{
  "arch": "unet",
  "model": "image denoising model",
  "dataset": "photos with spoken descriptions (Open Images, Localized Narratives)",
  "train_examples": 101725,
  "image_size": 32,
  "crop_scale_min": 0.5,
  "horizontal_flip": true,
  "translate": 0.06,
  "task": "denoising",
  "loss": "l1",
  "noise_std": 0.6,
  "norm": "batchnorm",
  "hidden_act": "silu",
  "widths": [48, 96, 144, 192],
  "blocks_per_level": 3,
  "block": "basic",
  "attention": false,
  "upsampling": "transposed_conv",
  "init": "kaiming_normal",
  "residual_init": "none",
  "optimizer": "soap",
  "beta2": 0.999,
  "learning_rate": 0.0019,
  "beta1": 0.95,
  "shampoo_beta": 0.95,
  "eps": 1e-08,
  "precondition_frequency": 10,
  "max_precond_dim": 1024,
  "merge_dims": true,
  "one_sided": true,
  "adamw_lr_other_params": 0.0022,
  "ema_decay": 0.999,
  "max_steps": 35900,
  "batch_size": 64,
  "epochs": 22.6,
  "lr_schedule": "wsd_sqrt",
  "decay_fraction": 0.3,
  "final_lr_fraction": 0.01,
  "warmup_steps": 7180,
  "weight_decay": 0.0,
  "adamw_weight_decay_other_params": 0
}
Rows from block 9, named by matrix and row number. Rows with one number belong to one channel. Each number is 128 + 32 x the weight over its row's rms, rounded and kept within 0 to 255. All counts start at 0. Numbers have three digits each. After the name is the row's rms in percent of the matrix's.
# convs0: first 3x3 conv (model.mid.0.convs.0.weight, 192x192x3x3), inputs 110-131, a 3x3 kernel for each
# convs1: second 3x3 conv (model.mid.0.convs.1.weight, 192x192x3x3, transposed), outputs 110-131, a 3x3 kernel for each
convs0.91 125:136140113089109117113150102123128129082157142140127141140089115135141142075106151180107142109156099092120176255200111136063050165084082159166200107092121109141174116134130128137136109123120101119139148118165110125126181094150091143106133134108202147117143171145128106119112132096135132169104104135151123151135124086114095132179110120023155136118154151218066078085107127086146179129111143202073110137115130165138143078149090154145164117114194149188112118118134188108111038218066102138078147126159075137142162107025155096129152125117146108122122137122185140149085107167133151117135160127140210066
convs0.92 078:136169109153085127156147133168171127092125085140089109156109108146123138167116153168123133143037097090156173125091197156125155123053051111212185177098168163133147107097170162135117166130112148105130153192189173146158187147148167087119144086130107215118167064140135125161120120168169105121155123185172150144137108147167100153170196108154090104143107105097144094158175106121048215083146190225030084156134141107148190165190109121127102125100104102136109160120123182145120138130140100114172130119129162094128156109136155143131195112152137144163141137198150124130152137141138099121133134124139090122
convs0.93 082:170109134128086127102099147090112184082153180117136131120051096148133115131123114130164141138107147097165171173136144156126106114174103196185148169108145166131198078126122109141096110097140124079214108168133150139106159135107163133122116145071136171160139168129113133111100115140128105118095086122087142121138120118150125116087059185084159130122125130159084088078139110155186128127093158152092147162107119096170087152117121121121084135126190088116115192116130138153093088121100056154090112156161124108118155113001152151112094105142132131106133093090101126140133159118120123092170124125177148080
convs0.94 099:179136105140127134093147151148169092151149123108156145119163156058124193154128139172107126117169075110132109179113155158139132117089126159088134121142120084108141119192103036119103137124211145142137133140177136141137125142073090186140127120153080135204165183104097114164062122175092175117068176100124159119179122124156152074171142088092193093078160144141064192071167143105137193136127123153101136134135159117138122118178130156125115189066124073171090153134150182145104147202088101158140114104133096196064030099226116078174131132109092132137129117123163114089121156103105078148114166141141163151
convs0.95 093:085124122141144086081136115073093251147134211105127153085165090083132140141127095137099144111102145211076132179076121211117121191140127148103129156101140142081107118152105107089133130157152133148112152174122121106106070147160130142115129130147119150179123148127127147139097089052051179113081178095111112163129169119117113159029066243116137213143133169077115135123143163117108056104104120177201155100127101110083201147130157131133109103152096189110140128135138131146151125083211106139085113128124133151142017090181144104142117182162082109126123139129108091112109114132120151124115153116151156125
convs0.96 088:105112110106147144133142137063196108097107187123149118134105066155139163129099128129103151095154068133127131157218073147104069114190104171128224119158118092128182103125151139117133149092126134143133176153100123141154170114137100138098118128124066122171191142100119109143089067079133101111143137145115171105138071123139151105085175094124135129116142124137090191188155136177114151116114116176135157081087090087146134083161090158093144086144137080149105158080137163156099107160112121134171130142144074136087156092091077141116134126119119165147136149157158166029132170145079086136166194112161173155
convs0.97 086:151090140096128128122127129098050173083123199138140134166078138149116138121112094138149187110071172133172146146227099106156103117157124171065140139056150135160168093159154152136135108121078148176062194084118135122182199026176146104124116107122140129100129094137175105139110144161167077154109123144123127098094143159142144135087065177122135170128165106191120103132098161119110184141100133159153116156115167167113108133116112082122087083156121153088144218133093169102118111182158116110098161090128123063216221097000133082122111142122111133135139137127142177115131127070134133091162141069097090079
convs0.98 082:086149110112125096121127113093088181147128214131129160123139118147155131135146083130120164102117088148095104181049075206185145150203114139087107109089100118095051118145106087146155117106119136127210111161179101242171090127143140126119108141175102091109097074122131110115100110067092138120114125099114133129106124108115116129019127169134114169109133137123090153117132124150154098062127093143160115105120094092091119129111114107158128110176078115125081125095115067106090134103121125066112090160132170097116097127210093099128114101105106119123185121166038135182074153125097139128072160114061181177
convs0.99 082:094116115137149155122135087073084200103172237143138145113118142118139129085135080168095110123171159113184068130182040125127077123128178176065131159076153053167157098157131117136136123121123124142062165074169159121208182071122133155163098150096132150112107138136146097140106183110118142122115128136087152110142158144139159091067052196101160237121163148195101136050136151121098171097048089177131137151158144190050129166135135117179082087121127101090163187136123181172090114180081091164162161078121130104187177052015131109108130148123134141131117104123128155121127132071108122127072153066124090113
convs0.100 090:187129105070154115149125099135110117141162150131149125097137077102155104084124163196121118147130097107158165182155091114122103190122181203047152179032130119146134103165150123174155109137119110095166129137156077117119161144087158111068139171125179146074157089178150180107145161126085124120099142108136120155132133112109160140119167134153113177142169175123117108185119121077162179173103134100129168235146080207207061098088111140128159142180116144143153149105152113152119095094173141187087103143103064175108072138134149138115105132091104137140145110161116129102078053180113114106189095115166197142
convs0.101 154:147118142100133102155138149255200010179061001114146093112120106116129114094144212155158113105089107154134096133132195153152098113113133133137139120145153133094136136096108130127110113127152159148095203114096114174138160124131095112164131146148144172149157126137134149156115087128121113113120162162137117131089133126131130148255203000175034029127131116095149126166084155169115118122184154046133106078071122138156133150078181145138125116100137130135087075127132119127157171069180151153143135099145082168096142191174133152130091148121132117155140133150142157130092162165120113101135125168080115148
convs0.102 086:129170100144141121117141070215098141180152061119116150118140105085118139153107148169139135080106100139132116244228066160107073148079077147163131145130148100119130123132081075060138106113172192110122174161198151152135038182092096136142133142159088184097196105181111123147093136079085121163130115132090124147116090070102160134140154121146155034130137135193047127126104132119133141112142167123079124129126126096127161159161104150163153141116110098138069113063201161121155102159121123124129100162101142119103055077232110142138152097139100153140116131130122099159133070127111167099105146130121218106
convs0.103 078:128088121137128142168125097074156178118134164110156122091077078184131116137110110113102175082132102085150130102255066075100096132113149175249182148117108103181180104074151149127110108119103117164169139172112150088061157163156069124129167162148122175114155122177141115166113040098135093095109137131175172135104115156127082153128102137080126158113107137141095132117119175159143101097107146134069109130107105104141168115140118127116147081116217105172161114133155163120091062089201127155087125085124129144108078147215176138100131112161139117092120162153130145079120122142097152084180171123147186098
convs0.104 096:158102152090126115114093135137099075158179134168121120122113080111139099108139156154081096089148062043211123115121163152142131136128133136126158154091136189153118067164115130140132094123128053201114141094196174130149188071127126135130119145108161096058149049156123121139093127106125130137099117141110111155145114130144111151132131044145131086130133127151154097084146083149122199122087158103115143194165114188129023081106152120140140085097159123122123187200142162105079073109136132088148122134111091053182216137041137111119123128107122112126116145140112120126131154116166103102190123111147093113
convs0.105 083:107125152133129119128082116071040231116177255128131148171122119141136140089122107099078197115135156129146104176147060167136098135173129125077161058095141128144106107167143132125120119113133120200072166148142150107145159106155146183092122101131083144094108117147151140114129148123114146135123092080075106108120123130156134118052064243110191255102142152192089143116113168184079104103112049152255161111100086126103095132142137114164116095178102148088129185162149175102146132179198090104142146126139104147127150151107089121120118155134088131124115145128123160130144098083117119091105127143115143134
convs0.106 099:127139125144133123125125098094092219122117219149138167075126110160123099143127089208133130129132113191168134203151171175123121200194133154174168159149087124108064114092131156129148110144095119170222110156137066133134136149171172110121116132123132126150135114027131156127111125112145128089119130108131131108163079103111123107087077180142097201169129140107109126152110124130114094106090110201158176126093073123111186164103175135131111148135122179155174171219091141094113142158148087109148073135142109119113140029047110123130171129103150136135119113136166143136144125179091086122161164122182206160
convs0.107 102:130135145158110136167131118138121207177072141110144142136105130118143095206168083123147150155089158072080090171255037073132075091192123148161124089156131110113105139080114118152117147085107140185133124150103073122096077120165149094183114184135109150106125119137123099143173082131113098093136118142089174116107139116126114104086139196172097144146109120189062173198088123141181063109160136097142116130120164074119184214079153154187132100131188080168086099105162134177115206064123146116119108132129187120131142113093092148137098155122141116125115143153128143159141165073094101076106180123148231103
convs0.108 118:121160117109137141118153176137131114141164130110140148080159070092110145114162167133129130147106087096159124255043152205114084151009094159097133114118141107084161135126109080102158128150186133114114163155133124121136082196091079182122132167168103138127122163145122130146098138108047166165146184183121112123136117113141142179137134108134156119126135162130117121115133129142118207142126132115118171131148122102118155154141150162149148114108104122122100094152174117097138100190117106134145120132103121176071017153255103108140146131132110135146115097127099108113128129152114119128088140195151126145
convs0.109 101:126126150133101107125147139095149198136119188106108154126107105144129150176120084109104192163077085097152110082015207167138241089161145106142160147130116159127074071118121108128134168103099103109146178143131147065141160137167150130091131140107095175188134083098131173125089103106093131086124124118154131160128111162149142107069147198177114170139109142050159139059106088233108091134095075161141117125094092117102173193107119068138088079142177096087160114163080153175089116122124101151082104129141189089166109069050138160168128120127144119137172115152136129062163137123089135139142178097199081152
convs0.110 078:121130100108136087140099097089059202108113193125113144094121111155095119113130092090126147105131119137132103151080049159096122102166191146192127132077129074186076121091089107134155119094078173068141141093189145102179072139119146140136135113143068115126126100113086095102101092128095148095138121084130099121137121132108085125030084177108121151121130116119088159133176140144161082060102078105172138136093076101115122101118125138135143178114165053124093120116125043117204167132118138071113119120128144096097085120222141125116102113080118114112105126111120113183101119094114127163100136157060091141
convs0.111 081:185112152082153091150133139148119160106168210125131151133124152110137130106164092069078109152127083173119100157033161085134123155061155098078156178076118095158163078141165117125126153118095150108135159068124126034141142157127148115076125127115121163186109098104131138134095164152124143073113108160161108157089148139193113107130118166075109188096181161033189159164082151059130138127057134151170151159135104174088133122113151086148122151092170098133086101120103189196161118172128115159105129122158144130082133117137180105133094129069162110118153122134149115111126111118098160128124098130111161146
convs0.112 085:163141106108152102106154146153089124195135134124105112096157122106122149072155183108092140126129112157104075237102109255097089149145088153079104114121089106124091147121111061118120118125158193131100206108097112138154088140114160138129128126109095138145135170140079098148112132076092130097124139163137134104089151120110124149101187107210068139095115147103081187169119096099072145133145112012138155088131093118117117165128122127145148132155100096141093173112101087129143225063155107119127102120152109172131106164144138136090084156097122099139148149146094108107099165154116103133113107123052107078
convs0.113 161:163139130121140106102132131182145095154119120137115124158142151109141169127144141186107129146129091142152086143086146132144114135140105108096100147109117097084172124183118100130097141163125150099140110147148163114117139133101166155113122146119119130199161219070097112192140163131094153087104115175156136112106121127138145101189117086133182114105117141100087168103160131114079206146133127168102128108146125168075144180107147080182083227094132076109132149130135203193037113153175078199153135087145140170127057112169172089140132129125115135124171116107175132132182093070148140151114157107163143135
convs0.114 050:095132130105110073155139141111107130098116179148118147109127114125108104133112145120079150182166093118164123119174130113160227091144094097174128108137057165138112124132097140124127129119077153156084132182173100159149114100119132115156138126130064127118164096122146160114135122092121182079140148095124073155144118099164137120103119106135129131129145071100158137141144090162115145072103124150127086128136083101103071119167097135130140111113151142149095103091112113114123103131101142190154139095087089171116110146130140092120134129064115184122106174128082106177077112132169090099098166157049157105
convs0.115 078:108114139159106137136154125139140078195151065158145120097156151122132139180144094144162079091099103107091094142161098185123076134082102184116111089130112138072104167124112037095166130137159172152123204118085168052171112126089104159160127157128095102081081120105083139113092148095101145127122175131111112178143109144116130143128121090172157025149161100144108146131155144124083121152077139101104132078148152117116118134155109132134133138105065132154098116104159130166160164181168159123140082179077166088121007105174117108146132132086132142127152130143137083129198106116094123134131132147073086122
convs0.116 133:092132170084132146151123148080198060119153100142132118083138089114110143177135068130104100100107117106124133163060075201140145185101156159112123241038162070100151131123100136125172156114122163091188140102059180119142079171117116111132128133162124091105125081136154127171119113116091134128148124141150120143129124165146153127158155094151120090136125112114170107155126148114122146159135168102130136130117096128126140137115141111160130077155157065122090112096151084124123089104115166126134088150098147135086043150255124107139125137175128137154185063095143158157158143093117163129149133154120185182
convs0.117 088:144118140140126117139142106218235095147071009144102105130109117179157119111099158145157137104087093141111144064180180127128139121118128075229143099143159188128084115063135134152118109126126064158216118112128111120133170160155103103170138127140174208182139148161123157115142136109141137124148118120165147124120115156168067114247227038166061039167122084116123115187098133149128073134137176139074088105077101120172225168138089135067120147121184141139078112163148110123131158076151128134100143135143101203123115091047151171113141109139160126129129171142152154113110161175116129102159164117156171119
convs0.118 098:138105153066101147114116155136137026162181097160157125158091128123104154128143139077127073089122103075165169218135150116119101151137120088143147042095082121142160097090146105136157120149124110106185081150183153141075104122100148104125121152132116089069106106161131119130137149134151113186102143129101090150105121146127154162147144051115138028139159125144124085164130122076152172161084157033100113205151122195183000105085130171093190084112112146087111113177140160116117075119104140123154063134105134074135157156141105148128092141130126127130135157136112106155141132131165071082158105154193163133
convs0.119 094:147153130144142082165120110162106230161107144146104117158110130139108125092088135095150175148100153171111143255251068171086005109170039091210196122159170141119126130087095128149141097087130150167129138126094122160153113146153155118141139144127121139151110233091150085150190092091145112101126111116143167139090161112152088183100138166175099147130125118173110178146120122219050065082158133114157089120119101118128216167146097156179121137106148159135068068160144164110182212113117119094117159113166147120130164166096161136134144116080183125125151157158105116138104102108126181101111123115072199098
convs0.120 123:105168126111149163169100183112124146087131156129110163069168112090119112160137156150129113120134106119131137108106201108072155156059094164139193153060126127099138129113128156112136137125153134161193112147127113136103104169102115125143138124167095098134093146082136091175101160141114169135168127164131118125128152142140136172129095164076170144116139180085158116078152145121069207037158134200081142167113187093102180090175144088165111192109149188152020136121096124152192133222115141101150110113138161153051131154253118104138127127152127129159075133149161086148148108160071140099078096175090123195
convs0.121 093:130152162144135164170080128116151142095155095139119118117127128155088135165097090146153099085170110121106183112141181129068139115147128087186152139201081130055096143104142172159128133116112101125160111171255093134105086155121093129146130115146111124104076183100100123132145114147126162120101104089126167135154138172134110148105158158122162082140070130065127105119118120117085090121155153141081108162156112068128209091179107134083133097123141099124105103139125106138113127085143140143137088145107200090097091130230120155149154137171126119113120176195126077113165098112106129128151122120211159152
convs0.122 079:134128099132094129109119098141071151154161215106128117124138141128110117104118152162105163121080141183108134216100116201106130124085059136111107153137135109110137097136128113113147130119149149159060186153106121162153103156083135132128127112127085108167152186106138138143109119100072129057146175094101114139139124120084164129085095152164185192114143149150104113105175113134083183100125129175129197130157100110123069133154153172099138150137104118114162130113109145156099140179119117149145134105126111151092132113166080093139198168138098131133143123116108158096105112149118154121081162115156131140
convs0.123 063:104094097161116112133147101157139104127117104139093114125181119119137127105121166120113135133094125125096131067053255158171171172090152132178055119166151176040050122094129118141118117151101143255198131174019160072196100161078144139111154112110168173176122163123154141089114065081118169089120157056158035175157107103137091160117094063133123066149143115099228044139176128123104148124069120153124108134119124150140106174098121107113125082112110140094124142152169188122088140138141158164082138100117104163081060124101179094130162117134132134137048166172092151105085124189155119102182134099190096151
convs0.124 078:150129098114146109113095114194117114132170112127093148168113162054123076124139136182118119170064217161152055137102244170144199156117126116128130199128186135122123120092108169150146131067097114146170119138225108160169136128114205074168095106112138097128090124011124102128117141176186139155162100140100121123163135111134128126149140129156137156120117192089174105162028107093166148110147120109132146169144138139103133159131130115134137108129165184159147155159145105101193152147049114074198169087180167134102225105034113099089145145152097121159090101099154172193133139149079139110120118131101043158
convs1.91 100:100138125095126094158144167139129122098123071166160095148137152135123125149113091109121103166111148121161130111112136117129143181124080135134153159127124112155135119132084114147126145150124089064143141150184197089105131140094102156125144172167123075032103111104227117113122147138115113173117093145101084134092119120117123157139111139121105107182222177165151151118172151127122115124114142148108184147159146155115079115065096149121143133125127170118084140132168151111126148148115135089155038184072099134091161128132131135128116152105122101117155162171116111160110130089157131169163079050166118061
convs1.92 091:091166074129098108180132150108167112153123158144113108079148098132130134124093110114123183133101157112172143106068139118120075125096126093146129118125120116115122133127144100108113102176111014064213150140105168082090169131107159123156110140148117043178144127119158194123157142113092148125143124154132147127143108156171138145073120148139176069138153127166138135205136150105125099098185134135164115124169152160094093094133105158120114149183161119098122114177130113122109153155142133116140134150186077186135150130097146127158114125121129146123160121182109138131090097118115220152199152067173082144
convs1.93 094:148156130117120143156133130153131148123134163173138124131139148137142143124092108109158126168138071107118163108119119147141108138129098121124145143131135121119133128149097129142087118150173064030137129173112173098092154132114156137135142172176112031085054111179144179124136140151104151142098119105116138153099125137129132140094046152121166140195138132166122146145172167107132137111154156133142147118164131175093110156100174144146113109156120123123083132169154119100116145149160172156105146132122175166160145112132180121135124115139139134103134120162148146124115131111150159150127130071192149127
convs1.94 080:201093095093195130127175138156130136065165115159190183096133160145107139123123112114116076122158135067119141131132132129116087123131140154107161138114090159123140130170067136128131097123112116177142193114096143190148135123101109140121124134180120114098203104127247173211118134100090120157082134166137108135114144147176119155210103165158142139206196171122162167079148154069160118115089182102144149145129167152086099120114116175153132109155174169099133139124147156118155136122145112160150169189120096152132135100183146120110090103117130126162098133137115103118068099084169187175097151117183179103
convs1.95 083:163169124112183119160129123147151135158146156152147092109127149118082143128110142159131092105178098039122131147083125148100066128074165106148153122086108150119128142135116163138133100138082153171178177144090094141145107139134130185112094157122164071066221128163125134097090128135128142117116152124098197105114124176143155102114255153200150122148122138141131192111140089125117141106152107149149147105104124200100159152119110113100123173095133148150149088169086112123164097130136144141171121168082118175073136088203088147118095106127101158158120071120128145099108087148153150060188196142169121110
convs1.96 088:095153144117159147141202141143153143136176164127157127136150130075136136153139099069094148124055079067091155107113108148097118128114081109102126118162111133121152064176096162078132101103089094121131048133112136092056125133168142144116131118172080143056082089134170155149152166128157170173133102125107078141126150153126084153068103121108185142170176155179153134153189178116187103056154122126137147110057164167144098083145122145195103125154113132084110138135177136151147130143150144168100129139083156152156122128156110107107111129126144100131091125092156084119066106106109162220169133141161130126
convs1.97 105:134124157139111111151144169139133122134099115165153184115166150174123142157133129150140109155172102152174081109147090151152131147148062121129112100136132107136099118180120100165070123166066089144079229228225226251128166135156130144115131146130125133151090126175148198126090070115127157212086147149131103124135099151122117163142119124184124179165184155135120136155163165119125113124099115126085142133125162095063154119103128119106180142107135079100146131103150100116124132146164150162180087087089161130159193164169105143133142154126136131142133126105153126129116155091177230210124060098170103154
convs1.98 135:158181095178148138151144110174207131171190144192151123125128109139128132120111116139112184124125116133195136091023143078071122079098132098146139105123141097109118119084162125091109133156134033000171112039122095109112189162116187145143172148137063035087048054105107092109124147140119136131128123124147200151174189155163124152165140156183147132172129126152163082133131148136129128137177157115127150086149115153134129133107124129104135135120166144155141133136112109121126101109135096106130116106134143066077177156122145156123130152155124109102087059172082088111111166127212170167205194138126172148
convs1.99 087:121146142087200154121132208144105159130170115119106185126161154168124085120139138150105123126185101127102091092103138125107124115140094117154120099147130100121134102136132129121134122116086086175119196171115147174078168114120114123173136123168079154103151109073156186159112127165076093147079103143130138154116088138122128126136039187154120206119132209165135150106145118101124121160100162151116101148162121161072119157139104102127146146121104119091135132134141107147147146150112089159128137127127130132142167116172098121076143138059104121112094125123150103071114126041156159144206115094143202155
convs1.100 106:141127135158183081135159147152105107142143139097168114136110154159120136128150109096150113088172115147109173063113128078114158155125111130092163112121155141130117102163103095161121146144129000105117051163145240085118147113128122156147149111158097126048081120103231137184135144155157104157107079123137076176125123101132099162072032099063139171232169165147155134139104211103186111144114131147135163135129171136125145116118079111150116106100125100129101173109159121159090140120151091176131081131116118160115119097124159141090155154091084139139087128141129126124105119110146159193152156093156186112
convs1.101 093:065121119164159112122120131134111125135173152198125133139148139117105144143081103123128159093151154107143148120122118100054124101071117118127139155118122119135132126135132152142133104174135165161132068092112094049118095141117134154146107158169116069100100021102193119122105124106126181156132132101111113129171120118109133149140136077157167179167132141150128095137169123148141116105127138139138158130119127107125104141088132139081100123136133093123120156119133109127071109148133109071092097089158198125191113160161082110117146136138103135139094081153081098159107098131154210151109131176159150143
convs1.102 086:164186075098182099135148198134175121100181101208134164104116127136131093123124102112131125150139145061150078096101117148105123121069088116129102155085137131139153127124099128108105119133128103145125244074129060131121088172094131145143144170165149079078252117217120166136181158148045149139179100160163126072127096197147162182119121134255108168125157116112150121149191133148112111119119091168128147139171149152090158071149172163121110147120134155107117131149104124140172055167118170085153122234163075179166153115116154104120114133138132109106105121141096100107129110099205102152133168059171125143
convs1.103 109:094160137151113127150130122118136113171114142142116099109162107154127129170124103150119115201083167099147118088096132127110130125115121093120126105143130166125144180095122159109134105157113041093160152153130137094113157128113175146134107156156130055104048174117156099124148118099110180145126119146118143141123148137167098117012144157126105131142179125138144101168133169117138123074131128127146129139163118150100112089109099144113098175119136127130108101173109128124095129171102150119125120117142173155151108159148176137112126085124135120137117137111171113143130118117156227169135119067200124140
convs1.104 108:161149139146129128072153130152126117157118149062207130120123141167137148121119093109174089118115168179139152098109124155107110146139090132143126140112101156095136128154089111090171157096135092107161043165125251105065148136140122132150140144183152144068134116101168163153155107093146128177093128121147103152099149117085112182105081164185147118182143108114171133145150146149117128130132141125123141117145181128112091171148151056186117136149110105117137132145130121130101172149112103141123098131184142152156070176112128147094087156111103122144101120132102120120110150112138193235110117064110156168
convs1.105 084:100116188125146158108118230111127163176115138138124190170185136134137166154140147138131075188185073093123112108141084099132104116114106135113082097116111128148072148147066129096160130117132168142082145071142148178111161125157112148161115103145127155121144160153158224102112151165122096154085104194166160167118160174129126154121097163141110131170131143172139110137136135142151140095140150112130202142095158095071161171116115136121151163122139154144105111148122124122113162116145118165165140095131173126089134086190114129120086111091114110127122157134126118089124118096160036136123151189101126168
convs1.106 164:137156137119044056116083116137116119162135131136145162124140137150185154115160144119105151163133155137174119125084147126142145125141125119140121118167145132176144120096114142135151133149116083095188167146120145138102137113094144153149135152164127094139100088105132088111135130090122133144133118134142161102105084102113101096088062141178146130138160177150146130163219190121170185125130126147092126120118111151102111098073097128086112132107118125116134140187136125089151163172153144129164129111119099077099134074109139122119082086102116100123118108135140134127111118121140185152134052045167090114
convs1.107 094:110179105170140127156117154116146162176140120165078125107110190158100102131109127118108142181101168133184164157102098133095096101102114107112152123147149126131099151134126139099123120151141146145197181142073117032141155140115157106142113150166182102108069146078157138080142159137099181142123112120105186158112123142149137145095128123185155106122127152157140125154131128130102101088132162161153138153170134083121101113138132120128085120105173114130114072183117086095122128178170174068136086124191188167149092096117130098106099140116139136115153111148112100108120141122195184160142169038214083143
convs1.108 085:126197113136135149120160169110146151139159144130155166106124144138117059097156115126144062109143159162116066146113088184100082122124088148125149156119131161133110124165077117149171148157145106186092206097053118165116120173148115143177142117132087120087248123110168113164101145171112097141085139142119154122131160151120106156101134177177124116143174195122164152121130121126164131120140116156137178101127189106112169175155109134125145096102096162171165165130100129110157134115117125121167145146164141139138103151140115149093086153113071107130108106140122107045113127106126177103203160120155128198
convs1.109 095:037166192130107103173082123131098148177115108156072105142155146135096130132140127181138140214159108075218150098113131160129108111137120091135146151146141109155118116135113151158110130183130146099123131154133125151046140121113168144106133177147156058107085026109115136091125121115112115162143073132099125131100118165108104161140151105182148100217100168137123126147158183154061110115146181163124141136150103116114141124045115109066115170131093126093131116207127160110134122160122117065108102145203183124101159163129125118137141107078122129088119123151132140099115190105162167200127104138153104119
convs1.110 117:139109139153161161163118119198159126174189148168133095108154122129148121105091136122136133157154101122159136041061118062057127092130104115117110123110141071107112120122126131127134191128156049058080092129126088187156204139106170179126151155129083104140040078155061112123122111143163134134104140123186152140159157205099124121229138165140172161143158125125126121167126107132123154170129131130168173104151132143126131120147110095127118144179121169134160098129081121132127124162116061116067114042090046121019173210155168114120145119140123129126057129146078109096111145144211204172122188155137109127
convs1.111 110:153112170213148130113176154158120099178180149119188125151143138111086127127117090155133130142165176111177106095091128092125112120168107132119123085146119156137145126085101121163124112137138095083195045171159215160119132154087134166117150180178125074126098155041140109152141142122154143139100147090164130160135175106154109165130132125175144083177234204145151136110093171112110097145119117176119115127174104166160102187118112106166146139146108137125096115163130129136108188096133078101118135125123155177137117192168151127097150141110090129110114152147129084141090146090141104190155142124140127137
convs1.112 113:112068062134115129135152112199159119191179124164150108105151138117128126096121089175193157119163154136159162139106146118127109078114114133166136128134146122104124134126139128139144150106128103105177096132139116162131191192133184154128161153133091037081117052120076118167123124093136116147089093121135158098178099163164143142158172108240143139221110116118189184155116131108115116167112113119137141091140115145092096123136103107160130131154141175151154131109109147153110133145096038115094149096150131135082198233177150102079127105136102134140088109159082153114097179118195102117149160112148171156
convs1.113 095:130147077128139109094194110124181138148145158127148172141138140154096130144120137124168135132116141133126131131123126145116110106144057132160170155070149191131110123180116156159101114135097115076108181178135224177090137172093161148140129137151131085051173068149156201168121131121099104143109159105106082113099113144121157130152128155211188182155164175150173193176131159135147084079130133119169170120155145158083133130156128107145147129148124138084191163149154133135175157140117127153157119103095070137198108186090102151093141140130121164140153098149092148091115103057121146123081183128149179156
convs1.114 083:087102121133158119148174140147111132134151140102140134134146128108128157129135114111132171111126084090130112101107144041065170112045084119157120143107162072111135100115122074123115143103099021075120009067180165084099122139112116159136116178151051092133100103105097068115115113080092130127120141137129156084207135082142178168117089127123115146124140173152138123144161130111104145073146141152186100077201089126140116104122171122135122099145148148114132134145177100136144139177136159130117140126129100069071091116093118105131158160148157156128114075152047109167132128123168102123151141103162155126
convs1.115 082:157087124106097178110123171142150151096174152159148164145117162077097130062099096169128095184183163141100138119140106171087120079078121084145116127095130124127145145116083146121141120140137127166176255130035121160152117126087139157184165130114063129116255141160151134113141087154092142099112139146111119129121106186146134120141107155231123147142096163143174199125173069125135167123092070150126162108148120167066129127180113094130141106065106170115143136096113160160163103171102037123123129148114177161159144146150164117105125116174117137173105119112129133086102155104191155145119171132202158105
convs1.116 105:097135147105085148150170124124114153143122148142138126128136118152143146142087088118128183132123124107192127119119091128132146101108117080129137165123123144106120167128127096123112081168109058045150076147118184115120151155164134125130119154123147062089095149112249131136123124120140173143122104151099125120130135143161094132060115130081106157221167182139135153146175176101148132096111135119128170140152116170131152134086101154104150093133157147129108140175167128079094184189160175117140144151168150130095115165138104155123096103131110163114143137116132116134078117098075205204137091107192089097
convs1.117 088:138173070121109168152130160139105095154107121123086104085119136132106116110109100129126110190081160139131166094101169144119116130130143142132135143130155118158150152097135137107119128121149067031240189177048180073130146144088171083132088154127143031153093171073171144088126118132101167114144095121137158102123149150153126135035110141190168084139149109126127090168141156119154139089181158152113154140193127121098090093139098133117104111128128116120082123175120104109164112143096178128136075134082152121135158069128150135094143124157131119157127118166129114130126090143220196159120049115166146073
convs1.118 100:183138142174134131108161162144118136148109174092198144122148132133114136101156107115141095075139093170118131128130084083138109154115093131110136092140119176127111133143101133173114141102140072084046000166098255085090172126145127114144123141137153101038089121059251125177090144132138113153095152127134115153120139117118114158120100107108066182239222146105122138128114183131138099125131121129125153147109121129114117143129142069157124128131108082155112165120132119134108164137134099162086099119118093165142093174164119117103150137095105138141149133135103136111125141094110167191136134144131167112
convs1.119 111:116140157138121151146101114168091126134143153167106115103131134103139143145117139206056128169127124096154131113086115114100104110104125099158145134140113130163129180062135137118134089154128142027212119146094114096130134105093150131128123111135205022144015168129153155108132124139147134161144101156139167092137109152150123116080037098118118066187107137121176094134141144113117165151138135150094144116127121116062125083140104146096121171069182147111126131147120105140159111147152134147152104081122120155114142180087102123101146117157109150147176067138137119119086092141159249169159144134173056101
convs1.120 082:061150103123158069164107134097134094154149075194116104157172113160112120137133110082138138147130131126129146137146130127062130141107107144109157118103149139093132088135089136142154130119155051246105189066164093093136128114145119157130116165122078135139223098110155152139123154131081153120127133154090127149149136167140128129095157112166121121180148108166142140147142152116109118102116130125141146126155112118112120154116077134116090106141145116107147101175143138129094142175124116124116158140175119109079172137118101108160149110142149126131128102143106103127121115156135178190177137088128119086
convs1.121 096:144125139119118085159130122140088139128151129163105132125147099156142132139119099115143112125129147126127129096124143103137134101119098091114117127154114136131125131136116172127127090107101000164175120189109167085161200125117135114164120162140155079127075121096194151143160076109149113171097121137129169163134105108160144148038103120127135124221160138151153141132167178134130123150120126132126134144156143177080102106127123145129113131125128152109110121146098159092127120132153139113139174118108121140161161156093166096119138088139095145121119148163167143114097103123163255209105106110172097126
convs1.122 088:095184107080156098119172136135152131102146098087116180083158160161111080078103111111131111105137168133099106087107138143094111117114119108146104096074138145118137157165125096140128166129148125151184218126065110116127162210129086158121126167129117088154227083135186177188098107130101189130081154151148166129134139109145155147047118094195108146132114159141115135104145142115162102087146156055161085137146140126127113118130125119084167125090103116169179144086089122116150148165087128110117142120081176132193124083153124133101123162117104151122089093113119085128121118119163196240135044073179161180
convs1.123 097:162150120135200127175150134125136112141172166176158155135101159121134150112102119073133133137117116086083169071125137091064076089013074123130136074104125126111084110151122154137106128077145028105131058079113123082137158154143145158139183163145079114123093126075100060108107121105155111145125155101151134118147204158165197103165113113093194069232042142182133161138138137153121132109178101133171123141157171151115142134146151105081129084133104158136147110162110138143126122103138114141164110113099114100095103092147093117110142125133134147157067133129093109135084049172160169133177159189117179155
convs1.124 081:040174080146106115102128131126124101169101122181150087189150148150111094135138114070150124110150155125114086115122171150120136140126139139170103111149131146160149080140127112137109145157140102183158206112106107088148071124138108129172137123178110082165231089109178159122158136150115166157140123172138114123154108158143129151042149137206078112138117126169178124118137117135098111103142168137077167137162124112096100160100103159109094112088157125106170129134135142138112135125144140090150059129134183052139140117073145126142089142117095164131089111158131097135167136127182169147147050055147085153